{"arch": "conformer", "model": "CTC audio transcriber", "dataset": "read English sentences (LibriTTS-R)", "train_examples": 15625, "gain_aug_db": 6, "n_mels": 40, "hop_length": 160, "input": "log_mel", "spec_augment": true, "win_length": 400, "tokenizer": "char", "vocab_size": 32, "norm": "layernorm_no_bias", "hidden_act": "star_relu", "mlp_ratio": 4, "head_dim": 32, "fused_qkv": true, "qk_norm": false, "inner_norm": false, "moe": "top_k", "num_experts": 8, "moe_every": 1, "expert_mlp_ratio": 0.5, "experts_per_token": 2, "shared_expert": false, "subsampling": 2, "layers": 8, "width": 256, "positions": "sincos", "kernel_size": 9, "residual_init": "zero_last", "optimizer": "soap", "beta2": 0.95, "learning_rate": 0.0024, "beta1": 0.9, "shampoo_beta": 0.95, "eps": 1e-08, "precondition_frequency": 20, "max_precond_dim": 1024, "one_sided": true, "adamw_lr_other_params": 0.00095, "max_steps": 8400, "batch_size": 96, "epochs": 51.6, "lr_schedule": "poly", "final_lr_fraction": 0.1, "warmup_steps": 420, "weight_decay": 0.08, "adamw_weight_decay_other_params": 0.05}
Rows from block 3 of a small CTC audio transcriber, named by matrix and row number. Rows with one number within an expert belong to one neuron, the router's apart. Each number is 50 + 12 x the weight over its row's rms, rounded and kept within 0 to 99. All counts start at 0. After the name is the row's rms in percent of the matrix's.
Before each expert's rows are labels from the 100 clips, of 14976, where the router gives the expert most weight on average: "top examples" is what is common among them. Only what is clearly more common there than usual is listed. The data: read English sentences (LibriTTS-R). In brackets: how many of the 100, against the usual share in percent.
# router: router (model.blocks.3.mlp.router.weight, 8x256, trained with AdamW), inputs 64-127
# up: expert up (model.blocks.3.mlp.up, 8x128x256), inputs 64-127
# down: expert down (model.blocks.3.mlp.down, 8x256x128, transposed), outputs 64-127

# expert 3
top examples: the word "the" (87 vs 49.3); the word "of" (51 vs 25.1)
router.3 119:53 53 38 43 64 60 52 46 55 43 47 29 61 53 67 64 37 58 36 52 59 50 67 23 65 65 53 50 66 67 52 51 35 53 50 50 37 15 63 69 59 64 65 53 55 58 46 47 69 68 61 44 36 43 39 57 62 53 24 57 41 37 51 56
up.11 103:54 66 59 49 37 48 58 41 43 56 34 53 42 56 65 37 43 39 53 66 39 56 70 60 67 61 62 66 59 46 24 68 59 33 45 53 53 37 57 38 41 57 59 48 51 58 78 44 60 66 62 72 35 63 67 43 41 48 27 62 61 61 67 38
down.11 105:46 60 54 48 84 27 40 52 54 42 47 88 44 39 42 59 50 30 63 47 53 61 31 46 41 59 50 59 67 52 43 63 39 35 55 56 46 58 51 62 41 62 65 31 34 54 47 61 56 54 64 40 48 51 52 46 54 49 70 51 23 61 53 61
up.12 110:46 59 60 56 07 38 38 75 38 68 69 79 41 63 67 38 66 47 50 58 48 37 48 37 51 57 66 38 54 43 55 47 56 51 64 42 51 64 41 55 47 82 37 46 58 40 66 43 36 41 51 32 24 43 62 51 42 39 66 66 65 53 49 48
down.12 110:60 51 65 49 36 60 59 63 76 57 61 44 45 34 40 53 31 45 54 53 37 50 44 40 49 63 62 27 78 44 56 65 47 52 54 53 46 57 47 58 37 52 36 71 66 47 54 49 43 45 59 41 60 48 58 54 42 50 62 43 62 59 51 55
up.13 090:32 57 47 58 42 49 42 47 51 43 43 51 55 30 62 50 42 56 48 62 42 64 74 34 64 41 28 40 51 49 70 61 42 36 56 42 44 61 46 41 38 51 61 47 44 33 37 51 60 67 47 61 56 48 61 52 27 30 34 74 34 43 54 51
down.13 090:61 51 36 40 50 30 42 37 77 49 49 65 55 27 35 56 46 46 39 61 61 53 59 55 53 43 32 40 64 50 47 40 54 54 25 42 48 68 49 64 31 56 57 45 63 49 47 51 48 58 46 45 62 56 68 51 41 59 41 57 61 38 30 61
up.14 094:37 52 55 62 41 47 56 64 49 43 42 71 66 34 52 59 52 31 51 38 50 64 40 60 57 19 43 48 60 30 60 41 44 31 57 46 39 54 35 49 57 46 56 41 41 57 30 58 48 54 42 70 31 50 58 60 38 23 46 70 47 55 35 67
down.14 096:63 40 47 45 45 37 66 71 65 33 49 62 57 45 31 35 56 54 75 62 56 43 43 46 49 58 32 65 60 59 63 51 69 38 38 67 48 47 36 54 68 61 14 57 49 69 52 46 51 42 58 44 53 59 59 32 38 40 56 43 60 53 32 70
up.15 101:46 39 45 57 54 40 54 71 40 44 40 40 75 44 23 70 46 55 63 61 52 49 42 29 66 52 43 54 74 52 70 61 64 50 59 54 57 39 25 43 77 64 58 59 42 48 66 67 72 71 72 45 63 49 53 43 32 42 60 61 66 44 59 63
down.15 104:11 33 57 48 51 68 42 44 33 31 59 43 38 45 35 64 27 40 50 48 49 53 46 44 28 55 64 43 38 59 55 31 63 48 53 51 53 54 55 58 43 28 52 65 27 52 38 69 48 41 33 66 70 27 52 50 72 45 50 50 50 57 47 68
up.16 079:51 41 47 60 49 47 65 49 36 21 62 61 36 64 55 45 63 50 75 52 38 43 44 32 73 24 68 61 47 47 36 56 64 55 74 42 54 57 60 20 39 54 56 53 40 47 63 57 37 46 52 51 75 27 38 42 53 47 62 56 54 39 32 32
down.16 108:57 33 59 71 41 35 57 42 37 70 42 44 47 25 57 36 64 42 54 66 47 55 43 32 66 48 61 60 40 53 43 54 60 37 53 52 56 62 57 73 25 31 58 40 57 44 67 44 55 43 64 38 49 47 49 57 45 69 54 35 53 44 58 48
up.17 096:43 55 51 30 50 40 35 58 52 67 40 65 42 72 31 53 51 64 59 53 43 29 58 40 62 50 28 61 58 38 31 44 69 69 59 44 65 64 49 18 64 41 57 37 67 62 53 41 56 37 46 34 58 49 37 58 49 58 40 66 52 43 49 54
down.17 101:39 27 36 31 58 55 41 52 36 59 51 44 40 75 55 55 44 50 50 65 41 44 56 42 49 40 43 61 43 46 62 30 44 66 86 64 63 64 60 51 61 46 38 41 45 46 35 41 63 43 48 30 51 49 43 62 40 73 35 66 46 60 53 41
up.18 107:74 49 58 45 51 54 75 30 59 59 68 45 53 63 60 34 76 45 62 49 47 34 49 48 47 57 60 42 30 39 28 60 63 62 55 50 42 42 60 42 46 36 26 31 42 66 47 54 53 39 63 58 35 48 42 31 56 57 62 34 51 63 73 36
down.18 102:56 77 43 53 57 39 49 63 53 75 58 57 52 37 58 68 57 57 49 15 62 42 42 65 41 34 44 32 41 57 45 73 49 62 53 41 30 37 51 51 49 44 36 55 50 80 40 58 62 48 50 51 52 73 42 59 61 58 46 26 43 39 68 49
up.19 114:44 66 50 75 38 40 57 48 61 46 46 49 42 55 69 59 53 42 52 55 52 51 37 47 38 40 40 49 17 54 54 40 47 43 46 39 72 41 42 24 41 51 49 15 35 64 61 41 59 41 42 51 43 69 22 62 50 37 41 58 56 49 76 63
down.19 111:30 45 56 55 57 55 53 57 42 30 44 48 32 61 57 36 62 44 53 51 34 49 44 74 53 30 74 55 33 66 30 35 32 41 61 31 58 46 38 49 62 32 42 55 36 53 23 61 52 54 47 57 49 55 32 46 73 53 43 75 59 30 41 58
up.20 113:53 60 62 47 51 36 37 32 37 40 48 34 37 67 60 42 39 50 43 51 38 46 53 35 42 58 68 49 45 46 46 44 72 54 40 64 73 45 58 54 37 65 61 38 35 43 46 59 62 46 73 61 38 40 77 32 52 56 35 57 56 65 62 59
down.20 104:69 65 51 50 54 45 52 52 55 32 39 50 42 52 52 38 56 60 46 82 43 51 40 55 45 46 33 55 45 53 48 58 67 36 57 53 59 51 46 48 43 45 50 41 45 40 62 47 68 47 60 51 52 64 37 68 58 26 63 60 45 59 72 48
up.21 045:20 54 49 52 51 50 45 50 42 37 58 81 51 52 61 47 67 37 51 60 57 34 53 52 54 65 56 44 48 55 58 41 55 69 55 45 48 80 57 33 33 36 32 62 35 43 56 35 46 46 38 39 36 48 66 30 42 70 47 50 74 33 47 44
down.21 049:55 49 39 47 49 52 56 57 67 49 44 55 54 65 73 47 47 64 54 42 71 61 51 61 58 48 55 46 52 81 53 41 32 38 51 36 25 72 62 44 39 55 56 52 54 51 53 38 51 58 51 50 34 60 52 70 54 54 39 59 59 17 80 62
up.22 092:37 46 56 54 43 45 69 68 56 38 23 57 47 51 56 36 50 35 48 52 72 32 59 43 75 57 53 47 53 43 53 49 64 47 52 49 33 51 49 50 46 53 26 69 51 52 49 40 38 48 60 41 41 38 44 42 69 52 27 68 54 52 51 60
down.22 098:83 49 55 60 45 81 77 62 62 55 43 54 72 64 45 41 47 71 44 45 46 57 56 46 60 62 47 60 56 55 42 51 62 64 46 44 45 51 53 54 46 54 38 65 61 60 61 41 56 33 37 42 40 54 56 61 40 53 40 52 74 29 56 67

# expert 1
top examples: voice: female (83 vs 52.3)
router.1 092:68 51 57 58 29 56 58 65 43 58 73 66 73 46 42 39 67 53 52 69 49 54 45 43 40 60 27 40 46 44 50 48 32 27 46 43 50 42 46 55 23 40 53 48 45 50 41 35 27 51 50 44 44 69 60 47 31 58 41 35 45 29 53 74
up.11 098:47 30 54 52 65 39 29 57 69 50 36 60 49 65 47 49 45 46 62 59 66 41 83 44 50 43 49 61 44 54 52 54 62 61 50 65 49 58 40 49 73 58 23 77 50 57 55 45 41 37 70 38 60 47 49 63 49 56 37 42 54 45 47 34
down.11 098:61 47 64 74 39 37 44 63 55 33 49 43 44 63 67 40 73 53 38 58 41 47 53 55 71 57 45 32 47 42 59 35 57 63 61 72 43 60 38 56 40 50 43 58 40 32 50 42 42 55 39 50 65 58 54 25 40 54 63 49 49 79 76 56
up.12 098:36 21 52 42 51 29 48 45 41 59 46 37 47 51 42 49 44 24 64 66 72 43 53 38 65 54 60 56 38 76 45 64 58 44 48 63 41 46 60 45 52 41 50 50 61 37 39 34 47 60 61 49 46 54 46 38 52 39 83 53 58 60 71 54
down.12 100:51 49 45 63 50 42 42 64 47 53 54 38 56 48 36 46 58 53 70 60 60 71 57 46 54 55 33 63 50 43 62 72 51 34 40 51 53 65 38 57 45 49 36 58 56 52 32 40 44 71 69 56 43 60 41 63 63 60 62 50 54 49 68 52
up.13 097:50 73 72 37 44 26 53 61 43 42 37 46 52 42 47 72 69 42 51 60 55 44 54 42 50 49 57 60 57 45 46 67 34 45 51 44 44 43 34 45 47 64 52 72 34 48 70 35 34 55 80 67 58 34 47 50 43 46 37 64 54 37 64 38
down.13 090:59 48 45 51 35 38 52 48 53 32 33 48 62 45 53 38 38 38 62 52 41 60 47 65 45 48 49 55 34 58 63 48 58 16 63 56 48 45 50 19 31 41 45 46 59 15 56 49 56 38 61 44 46 43 46 66 47 45 41 62 74 58 50 48
up.14 067:29 51 30 59 65 57 41 14 47 55 45 41 59 60 36 50 42 44 46 63 33 57 40 44 43 32 63 44 58 54 40 45 43 61 71 32 52 56 45 39 73 63 38 69 41 68 69 47 67 76 64 67 43 29 51 41 69 45 42 57 48 36 36 40
down.14 070:66 64 55 60 30 35 55 52 57 40 53 44 73 48 35 36 55 37 51 75 61 55 48 48 75 50 38 61 52 35 43 54 57 58 56 63 66 64 50 59 61 72 59 60 46 59 33 36 36 53 34 53 24 47 44 47 34 45 62 61 49 59 51 47
up.15 043:30 51 49 52 50 48 53 37 62 51 43 47 37 68 35 42 50 36 55 65 36 43 45 33 49 45 63 67 47 62 55 54 59 58 65 51 56 76 54 26 44 61 47 59 48 61 58 57 47 54 48 66 53 44 77 42 41 59 42 62 41 64 47 51
down.15 054:51 16 44 39 55 51 68 46 44 57 59 47 17 40 47 53 42 46 46 24 31 27 55 65 45 55 53 57 59 38 31 59 47 48 40 60 43 65 55 53 63 28 53 73 50 83 52 57 40 36 49 24 39 42 35 36 27 62 37 40 73 43 30 47
up.16 096:51 41 62 33 58 69 18 51 52 43 56 44 49 43 43 57 51 54 31 58 29 52 47 47 53 66 45 41 65 41 55 66 71 72 59 32 78 35 41 48 59 63 41 41 56 54 50 32 47 24 39 18 75 32 61 55 53 83 41 59 61 52 35 57
down.16 097:45 74 56 22 48 51 45 56 52 58 42 49 34 57 58 32 68 41 60 58 46 46 45 59 49 35 42 41 55 40 64 43 53 44 46 38 50 47 54 45 38 47 42 66 31 66 55 48 67 51 31 83 56 42 29 52 54 43 26 35 47 77 67 28
up.17 105:33 51 61 39 35 61 36 63 55 50 35 88 58 44 52 62 35 39 40 50 66 52 47 50 49 16 50 48 46 53 54 43 50 43 51 65 43 57 43 69 59 40 31 58 29 58 56 39 45 47 44 52 50 46 46 65 38 41 39 34 36 52 32 42
down.17 104:52 34 59 43 48 55 43 59 61 47 49 46 46 38 44 68 58 55 44 35 47 61 23 54 47 61 87 62 48 61 50 39 44 69 48 37 43 66 20 46 45 45 35 53 43 64 50 53 40 55 36 67 59 30 24 42 47 60 55 30 46 57 33 47
up.18 105:42 31 52 30 47 45 59 33 58 43 59 40 41 55 40 61 47 46 57 72 50 52 35 37 44 20 48 62 46 50 76 41 49 55 57 51 58 48 53 64 64 62 46 57 40 41 40 26 45 61 45 55 65 39 64 45 59 64 34 59 50 55 52 62
down.18 101:85 49 53 47 40 61 49 33 43 52 59 52 51 51 23 50 52 44 38 53 49 61 37 38 50 40 50 66 51 22 50 45 33 51 57 63 40 68 56 67 62 40 51 36 46 42 59 41 45 65 47 52 55 38 37 53 37 55 42 55 49 45 27 55
up.19 123:43 50 40 42 52 45 25 52 32 49 55 57 55 79 71 65 48 47 42 67 48 35 57 51 47 38 68 57 50 42 46 67 52 46 71 47 53 75 52 62 52 63 47 63 57 67 45 52 41 26 46 49 43 43 60 57 67 52 44 70 58 38 50 52
down.19 124:55 50 58 43 44 44 41 70 73 50 37 50 66 62 35 55 56 65 55 40 46 60 57 46 61 49 56 48 54 45 50 36 68 35 70 56 38 45 39 51 56 50 47 64 39 59 57 30 30 45 50 42 26 57 64 63 53 54 57 52 51 53 47 71
up.20 106:52 47 65 45 54 65 46 54 31 52 60 50 37 43 47 61 32 67 34 45 38 42 52 23 47 60 68 57 56 64 37 56 53 63 44 54 39 66 56 56 61 46 60 65 50 33 54 68 55 39 80 40 68 43 63 68 52 60 31 44 21 40 27 56
down.20 106:55 49 52 50 53 45 48 79 47 18 50 69 68 53 64 44 49 86 41 29 34 56 46 50 42 46 32 43 50 42 41 25 49 44 41 45 51 42 49 54 46 36 44 36 43 64 52 63 55 38 43 57 47 44 60 48 58 53 75 43 46 54 44 37
up.21 108:36 44 61 44 53 36 39 47 65 44 29 69 68 57 71 36 54 58 44 50 37 66 58 61 77 45 73 36 59 62 47 57 31 44 45 70 64 58 23 44 38 58 57 50 48 43 51 42 38 54 59 70 40 67 55 55 29 40 46 67 60 39 72 34
down.21 105:35 38 44 51 36 54 65 57 71 48 52 38 50 78 53 61 53 49 47 39 26 81 41 72 49 53 44 50 65 46 39 59 30 44 41 61 41 71 45 46 35 76 39 28 54 56 43 52 39 55 39 51 47 71 38 63 70 54 57 64 71 60 48 41
up.22 104:62 58 77 45 47 59 57 26 35 63 64 40 47 63 47 49 46 52 42 49 29 44 37 44 41 78 64 53 47 47 35 64 67 49 45 58 60 52 70 56 36 63 36 59 61 51 57 51 44 17 54 36 52 50 69 52 39 70 51 61 51 70 61 45
down.22 103:56 53 57 52 59 50 56 34 54 45 47 53 18 53 57 52 56 35 67 47 38 43 29 51 53 53 61 65 54 58 49 51 49 43 64 43 45 50 56 71 18 40 73 44 52 39 41 52 56 45 63 49 52 39 54 56 63 58 74 35 36 57 70 28

# expert 5
top examples: voice: male (79 vs 47.7)
router.5 082:68 21 36 48 39 36 79 58 42 30 67 47 39 53 50 51 52 49 37 75 39 80 39 32 43 62 44 70 48 63 34 51 50 61 36 51 52 57 68 49 53 36 59 53 51 58 63 65 45 46 48 42 59 46 52 49 54 56 63 47 64 38 31 78
up.11 096:31 52 48 52 47 70 45 45 61 54 52 52 86 69 57 39 76 59 48 50 40 30 31 54 53 55 76 53 56 31 57 54 65 49 57 46 65 43 68 53 43 48 45 47 53 42 50 50 54 47 28 34 54 54 43 54 41 71 43 69 37 35 48 40
down.11 104:64 39 47 40 68 61 60 37 44 47 55 30 55 66 57 46 55 58 62 59 71 24 46 40 47 61 41 57 45 40 62 69 46 46 38 58 59 46 47 43 60 61 46 54 32 68 56 50 38 56 48 35 58 37 53 77 38 50 33 35 61 45 79 42
up.12 108:38 52 33 41 43 30 35 50 46 64 34 43 59 50 67 47 50 62 76 75 62 60 40 54 48 49 51 66 48 49 57 67 50 43 72 66 62 57 41 27 41 59 44 70 39 50 63 58 41 44 50 60 47 64 38 39 33 57 60 43 57 36 54 63
down.12 107:55 80 78 34 37 31 40 71 64 34 36 66 36 51 48 34 36 73 50 31 72 62 43 52 51 32 35 52 27 40 58 55 46 52 52 28 46 52 50 59 39 36 54 37 38 24 44 54 65 46 62 68 34 38 46 50 60 39 37 48 44 50 50 36
up.13 075:48 50 62 29 49 53 56 61 47 64 42 59 42 62 61 62 47 51 54 56 68 33 47 54 45 39 60 57 28 48 26 31 54 43 65 61 59 60 24 22 46 70 56 54 71 69 57 39 54 50 52 60 60 54 48 42 42 69 35 73 67 63 52 34
down.13 080:35 60 49 28 47 37 44 71 16 30 21 39 64 58 43 68 54 58 53 42 69 60 56 38 45 56 32 41 31 60 56 47 70 54 50 64 25 47 47 55 35 45 60 61 50 46 51 38 53 44 65 46 45 44 39 35 55 39 53 55 48 75 42 44
up.14 093:33 65 45 61 49 56 55 31 35 50 69 35 43 45 66 71 59 62 43 75 45 43 38 50 46 48 34 41 64 69 48 67 63 52 77 50 60 44 65 62 53 35 42 74 42 66 29 49 58 52 55 28 44 57 72 53 33 63 56 67 41 36 49 45
down.14 104:56 45 47 56 36 34 43 70 38 61 54 65 52 45 61 42 50 60 73 62 55 56 41 45 41 31 39 43 50 60 41 54 73 37 42 65 33 51 46 21 34 48 38 65 70 48 62 44 49 45 67 72 38 61 39 50 34 62 57 39 45 42 69 40
up.15 064:44 62 37 49 29 59 35 42 46 54 34 65 56 63 62 62 75 50 62 56 42 26 48 67 82 55 52 42 49 41 43 60 61 60 63 57 38 51 50 38 56 49 37 56 61 56 56 42 51 39 54 55 57 39 55 33 34 54 44 58 56 35 49 55
down.15 066:54 31 45 47 53 52 52 36 61 61 56 51 68 77 48 63 74 65 50 58 35 53 48 47 41 62 69 50 43 46 39 49 62 40 67 50 39 47 48 34 46 45 64 78 54 29 61 40 58 47 36 25 47 71 58 46 27 35 54 61 43 47 40 39
up.16 099:48 57 54 68 56 52 42 20 72 52 61 49 64 44 48 71 58 39 34 55 56 69 49 45 63 46 54 50 76 39 65 44 47 77 47 77 55 37 50 58 45 41 39 31 47 60 64 43 52 57 42 48 56 32 62 54 52 64 63 61 51 53 56 26
down.16 105:55 39 46 24 55 49 47 46 39 40 40 79 43 55 66 57 54 46 46 67 67 43 49 77 31 67 08 66 45 37 57 49 28 32 59 47 65 58 68 60 39 50 50 38 40 77 80 46 63 57 64 43 39 54 41 59 68 56 60 28 49 54 53 47
up.17 104:51 71 57 30 32 35 51 46 40 54 56 61 47 49 57 43 43 42 38 73 49 73 67 39 44 60 39 44 52 27 54 68 69 46 34 46 67 49 52 51 41 47 55 62 36 41 43 52 43 49 49 41 36 36 58 42 48 54 49 43 67 67 57 34
down.17 105:61 29 51 59 49 49 49 68 66 34 53 74 68 52 41 60 62 66 49 61 36 47 43 44 49 53 50 46 50 40 57 54 50 34 45 41 44 42 41 54 56 20 64 45 61 55 50 42 43 49 37 30 66 59 47 55 48 55 43 55 34 34 37 56
up.18 108:64 33 33 55 33 57 35 49 32 73 52 57 45 52 39 48 45 56 55 64 47 42 53 58 55 49 42 53 36 70 27 69 42 56 53 42 71 59 34 42 58 42 35 45 58 58 74 32 48 82 43 47 44 56 34 64 61 58 55 55 60 56 53 34
down.18 111:45 43 47 37 42 51 50 25 35 23 48 39 58 44 58 47 26 40 41 67 48 53 56 36 62 49 63 67 68 75 44 67 67 47 24 60 62 36 43 54 55 61 48 57 47 34 57 43 42 39 54 48 62 68 67 51 50 43 63 43 43 49 56 75
up.19 100:45 52 54 45 58 74 48 55 33 32 58 58 60 58 62 51 63 58 50 60 49 38 53 56 48 30 30 46 44 44 50 64 55 58 53 61 43 69 35 45 40 58 27 63 61 60 39 70 62 55 40 48 40 38 42 41 40 68 30 77 70 42 65 49
down.19 100:59 61 44 64 32 40 72 44 43 43 45 51 56 49 51 36 41 48 45 59 47 28 56 47 65 30 44 40 43 73 59 63 42 38 62 34 58 56 51 48 50 53 49 31 35 53 58 44 32 61 46 52 54 59 48 60 49 53 46 44 68 32 50 64
up.20 112:63 53 54 65 67 58 45 57 38 30 62 45 49 61 53 75 56 56 53 62 30 60 54 54 47 59 42 70 46 36 51 65 48 60 53 44 69 39 52 39 56 55 52 36 48 69 59 38 50 40 26 41 67 51 43 39 43 57 56 76 39 44 53 58
down.20 115:56 54 48 46 52 46 42 75 40 47 40 65 45 62 31 47 41 47 73 42 30 62 36 54 39 45 58 49 57 53 30 47 54 52 59 62 48 37 55 48 48 41 53 33 56 63 67 52 63 59 51 55 42 74 37 55 52 52 64 51 32 53 45 40
up.21 110:51 60 53 58 60 57 55 56 48 47 50 37 65 70 89 71 61 47 29 45 68 40 60 49 55 45 35 82 54 46 60 56 55 56 47 39 63 54 52 54 46 57 69 48 35 53 49 36 66 61 47 64 52 57 46 45 45 54 49 62 50 58 52 51
down.21 106:54 37 56 58 49 64 49 38 19 49 59 77 41 47 63 45 78 58 41 28 57 69 41 54 36 71 49 52 33 35 55 44 27 42 60 56 41 55 57 54 46 50 53 54 36 63 45 62 59 58 41 48 47 36 38 40 39 56 44 58 51 70 47 35
up.22 100:53 41 51 30 41 51 49 64 48 31 54 49 46 47 40 50 47 56 56 65 61 25 43 54 42 42 79 29 27 50 57 49 52 57 55 62 47 54 55 29 59 42 47 39 85 56 58 44 48 59 40 29 53 36 50 52 29 45 39 42 94 38 59 50
down.22 097:44 46 47 66 29 35 40 63 60 31 29 58 70 42 41 51 49 47 55 37 36 63 45 53 46 60 43 48 60 68 54 37 33 61 55 43 42 60 78 44 29 46 19 60 60 33 48 58 33 38 31 58 65 33 54 65 47 53 42 48 72 47 40 44

# expert 4
top examples: the word "i" (53 vs 20.2)
router.4 096:33 29 69 46 44 58 55 57 31 64 59 64 34 32 40 40 67 61 55 48 58 73 43 57 48 86 58 57 42 54 42 53 42 55 43 55 49 47 65 45 19 50 56 78 63 42 58 81 42 43 33 39 53 35 31 53 48 57 55 39 60 66 43 41
up.11 099:43 62 51 62 42 62 27 62 46 74 75 61 49 45 64 51 47 46 41 47 47 60 37 54 38 65 47 39 42 51 78 49 58 56 62 78 63 51 36 27 44 46 48 63 53 53 25 30 47 38 37 60 46 46 49 44 42 63 47 42 44 47 45 63
down.11 093:37 44 39 51 52 43 51 48 58 58 58 41 61 57 33 60 49 31 65 33 52 43 47 65 44 53 46 72 43 56 47 37 17 35 45 48 54 48 55 46 42 38 56 53 36 11 35 50 33 44 36 64 57 58 58 28 60 46 50 44 59 29 67 63
up.12 102:54 34 40 66 63 53 40 43 55 63 67 32 59 53 76 45 62 33 55 63 45 37 53 26 64 48 65 54 66 51 37 43 57 45 39 36 60 47 55 49 62 63 42 59 52 55 52 35 48 57 55 40 39 29 31 60 68 48 76 62 54 41 47 60
down.12 105:51 60 48 52 49 27 63 55 52 48 45 43 61 45 31 48 44 44 52 51 42 51 63 47 51 45 52 64 58 57 59 54 40 43 44 60 46 61 45 67 42 57 47 62 74 48 28 35 61 47 40 28 52 64 45 50 56 35 77 52 54 42 41 48
up.13 102:39 53 30 55 61 63 45 48 66 63 42 54 48 54 75 64 63 46 54 47 59 43 52 58 55 64 50 61 52 34 37 46 51 60 43 45 43 68 56 36 58 53 49 43 55 60 60 53 31 34 56 29 25 54 44 63 50 49 40 50 46 54 59 49
down.13 104:34 42 52 46 38 56 63 44 45 37 53 43 40 28 31 61 45 68 37 31 39 63 61 47 35 76 67 29 68 69 56 42 33 41 58 53 68 68 58 37 46 40 56 43 55 57 20 76 37 36 52 47 40 63 55 47 55 33 59 41 49 56 54 68
up.14 086:42 48 43 61 49 58 49 60 60 47 54 62 63 51 43 76 60 40 63 71 69 42 38 32 43 41 46 51 62 26 52 52 39 41 54 64 40 48 66 32 74 57 48 68 55 42 57 44 55 48 36 56 63 40 60 44 36 38 25 38 45 34 45 79
down.14 085:52 47 43 20 61 34 57 45 90 29 63 51 55 56 37 70 29 54 54 46 51 57 45 38 57 51 61 36 32 61 41 54 66 44 40 66 36 49 49 31 65 43 44 56 67 44 50 44 51 42 57 43 42 65 77 65 62 54 48 45 52 36 37 69
up.15 106:44 62 47 44 37 48 58 57 89 64 47 44 47 48 45 50 57 43 46 45 45 51 65 36 58 46 58 35 47 55 52 47 51 45 57 31 62 56 43 51 44 73 79 50 56 54 66 51 56 50 53 40 49 44 44 56 55 46 54 47 37 40 78 31
down.15 102:59 25 43 36 47 64 78 41 55 42 55 39 49 47 54 48 45 52 53 61 49 66 37 37 50 47 46 38 29 69 47 72 38 42 61 51 66 35 48 51 43 30 36 52 66 41 71 42 27 62 69 30 41 54 61 67 58 61 70 45 59 41 37 60
up.16 106:42 50 59 62 41 27 18 48 45 36 34 41 46 66 50 66 53 54 57 48 34 47 51 54 51 50 41 74 38 43 72 59 50 65 48 33 57 34 54 64 40 54 37 44 30 65 46 52 57 60 44 76 52 58 75 27 60 41 54 54 45 59 52 50
down.16 096:52 68 52 57 53 50 62 58 56 69 43 64 51 81 44 56 68 65 56 49 57 54 44 55 57 67 25 57 48 35 41 60 68 60 27 29 50 71 37 64 38 61 64 51 46 66 66 63 43 21 37 64 23 60 42 68 65 43 45 38 46 58 54 38
up.17 108:36 65 46 86 54 49 28 51 52 45 57 48 49 51 47 69 47 50 58 31 59 68 37 43 50 67 41 61 44 38 47 38 52 45 36 41 51 42 53 66 31 64 54 51 15 59 34 57 45 51 32 61 49 52 46 46 65 67 44 81 33 62 53 47
down.17 109:30 68 53 45 66 42 49 32 55 47 40 49 38 35 54 51 40 54 45 53 57 33 63 40 37 70 33 51 58 61 38 63 49 56 53 43 67 59 41 35 53 52 51 49 46 59 45 73 52 39 52 61 34 66 43 63 62 57 58 42 68 62 60 48
up.18 103:47 29 43 75 55 54 49 60 34 70 46 34 61 55 55 53 46 57 69 64 50 35 46 63 61 53 51 59 65 58 57 54 56 43 61 63 48 35 57 35 76 66 30 73 44 49 36 36 53 63 53 55 53 47 35 52 29 42 50 66 50 58 40 58
down.18 103:39 46 47 61 50 29 56 69 59 46 23 45 50 54 55 34 43 31 53 47 58 56 56 60 69 42 74 46 36 48 40 32 42 49 40 42 54 40 35 40 51 49 48 61 55 57 74 34 54 35 54 47 50 64 35 51 59 28 51 60 53 60 63 74
up.19 110:65 40 45 58 76 60 72 54 32 30 62 42 72 43 26 59 52 49 61 44 62 49 47 51 62 54 53 54 65 63 37 54 58 45 51 47 48 49 55 28 52 40 30 69 61 52 59 56 29 44 50 45 60 43 72 47 47 52 52 49 74 31 67 64
down.19 115:40 58 71 36 68 26 20 48 37 27 41 53 40 53 37 55 41 63 61 58 65 41 55 48 46 47 61 45 55 44 41 36 71 40 55 60 50 62 36 51 30 40 43 43 35 59 56 58 46 48 39 45 44 61 50 70 55 60 71 50 46 77 38 44
up.20 095:53 70 44 46 47 64 42 53 64 49 61 44 35 57 52 31 39 59 35 60 51 42 42 48 54 44 52 36 48 28 52 51 42 58 34 49 58 56 48 44 37 61 53 71 47 50 60 61 56 59 41 55 46 30 42 16 15 61 39 68 64 58 43 57
down.20 094:69 54 44 56 45 72 42 48 38 39 53 47 55 49 49 47 49 55 46 37 48 48 46 34 53 37 65 39 57 39 65 27 46 61 51 40 51 39 45 45 51 58 44 61 49 44 36 55 52 62 38 45 67 27 47 36 48 23 39 74 59 46 51 47
up.21 089:27 46 45 47 32 53 44 61 34 40 32 52 48 64 51 23 47 33 62 51 48 57 57 46 69 29 47 39 52 52 58 36 70 50 58 78 42 50 66 32 48 70 52 45 44 17 44 37 51 47 50 81 49 70 49 36 46 50 52 59 54 60 54 39
down.21 095:24 47 61 53 56 36 24 65 54 45 38 62 46 41 49 49 45 31 78 61 68 64 42 45 33 54 57 38 40 28 32 61 48 62 63 57 67 50 72 48 44 47 49 35 37 34 64 48 43 52 38 53 63 68 61 65 66 38 51 50 53 60 54 45
up.22 098:75 46 44 57 33 58 50 44 51 59 49 30 28 72 37 64 59 41 53 32 40 46 33 65 59 35 53 57 47 54 32 36 51 42 43 49 52 56 45 38 61 52 37 31 37 56 62 42 60 43 47 41 47 42 41 33 32 43 48 40 32 47 47 51
down.22 096:56 46 45 55 40 68 48 47 63 65 59 33 37 67 68 51 41 44 55 65 64 27 38 44 52 52 58 65 36 65 58 37 58 36 45 37 55 43 53 41 43 55 48 38 54 32 30 57 42 45 69 30 50 39 70 54 42 30 65 51 53 40 69 63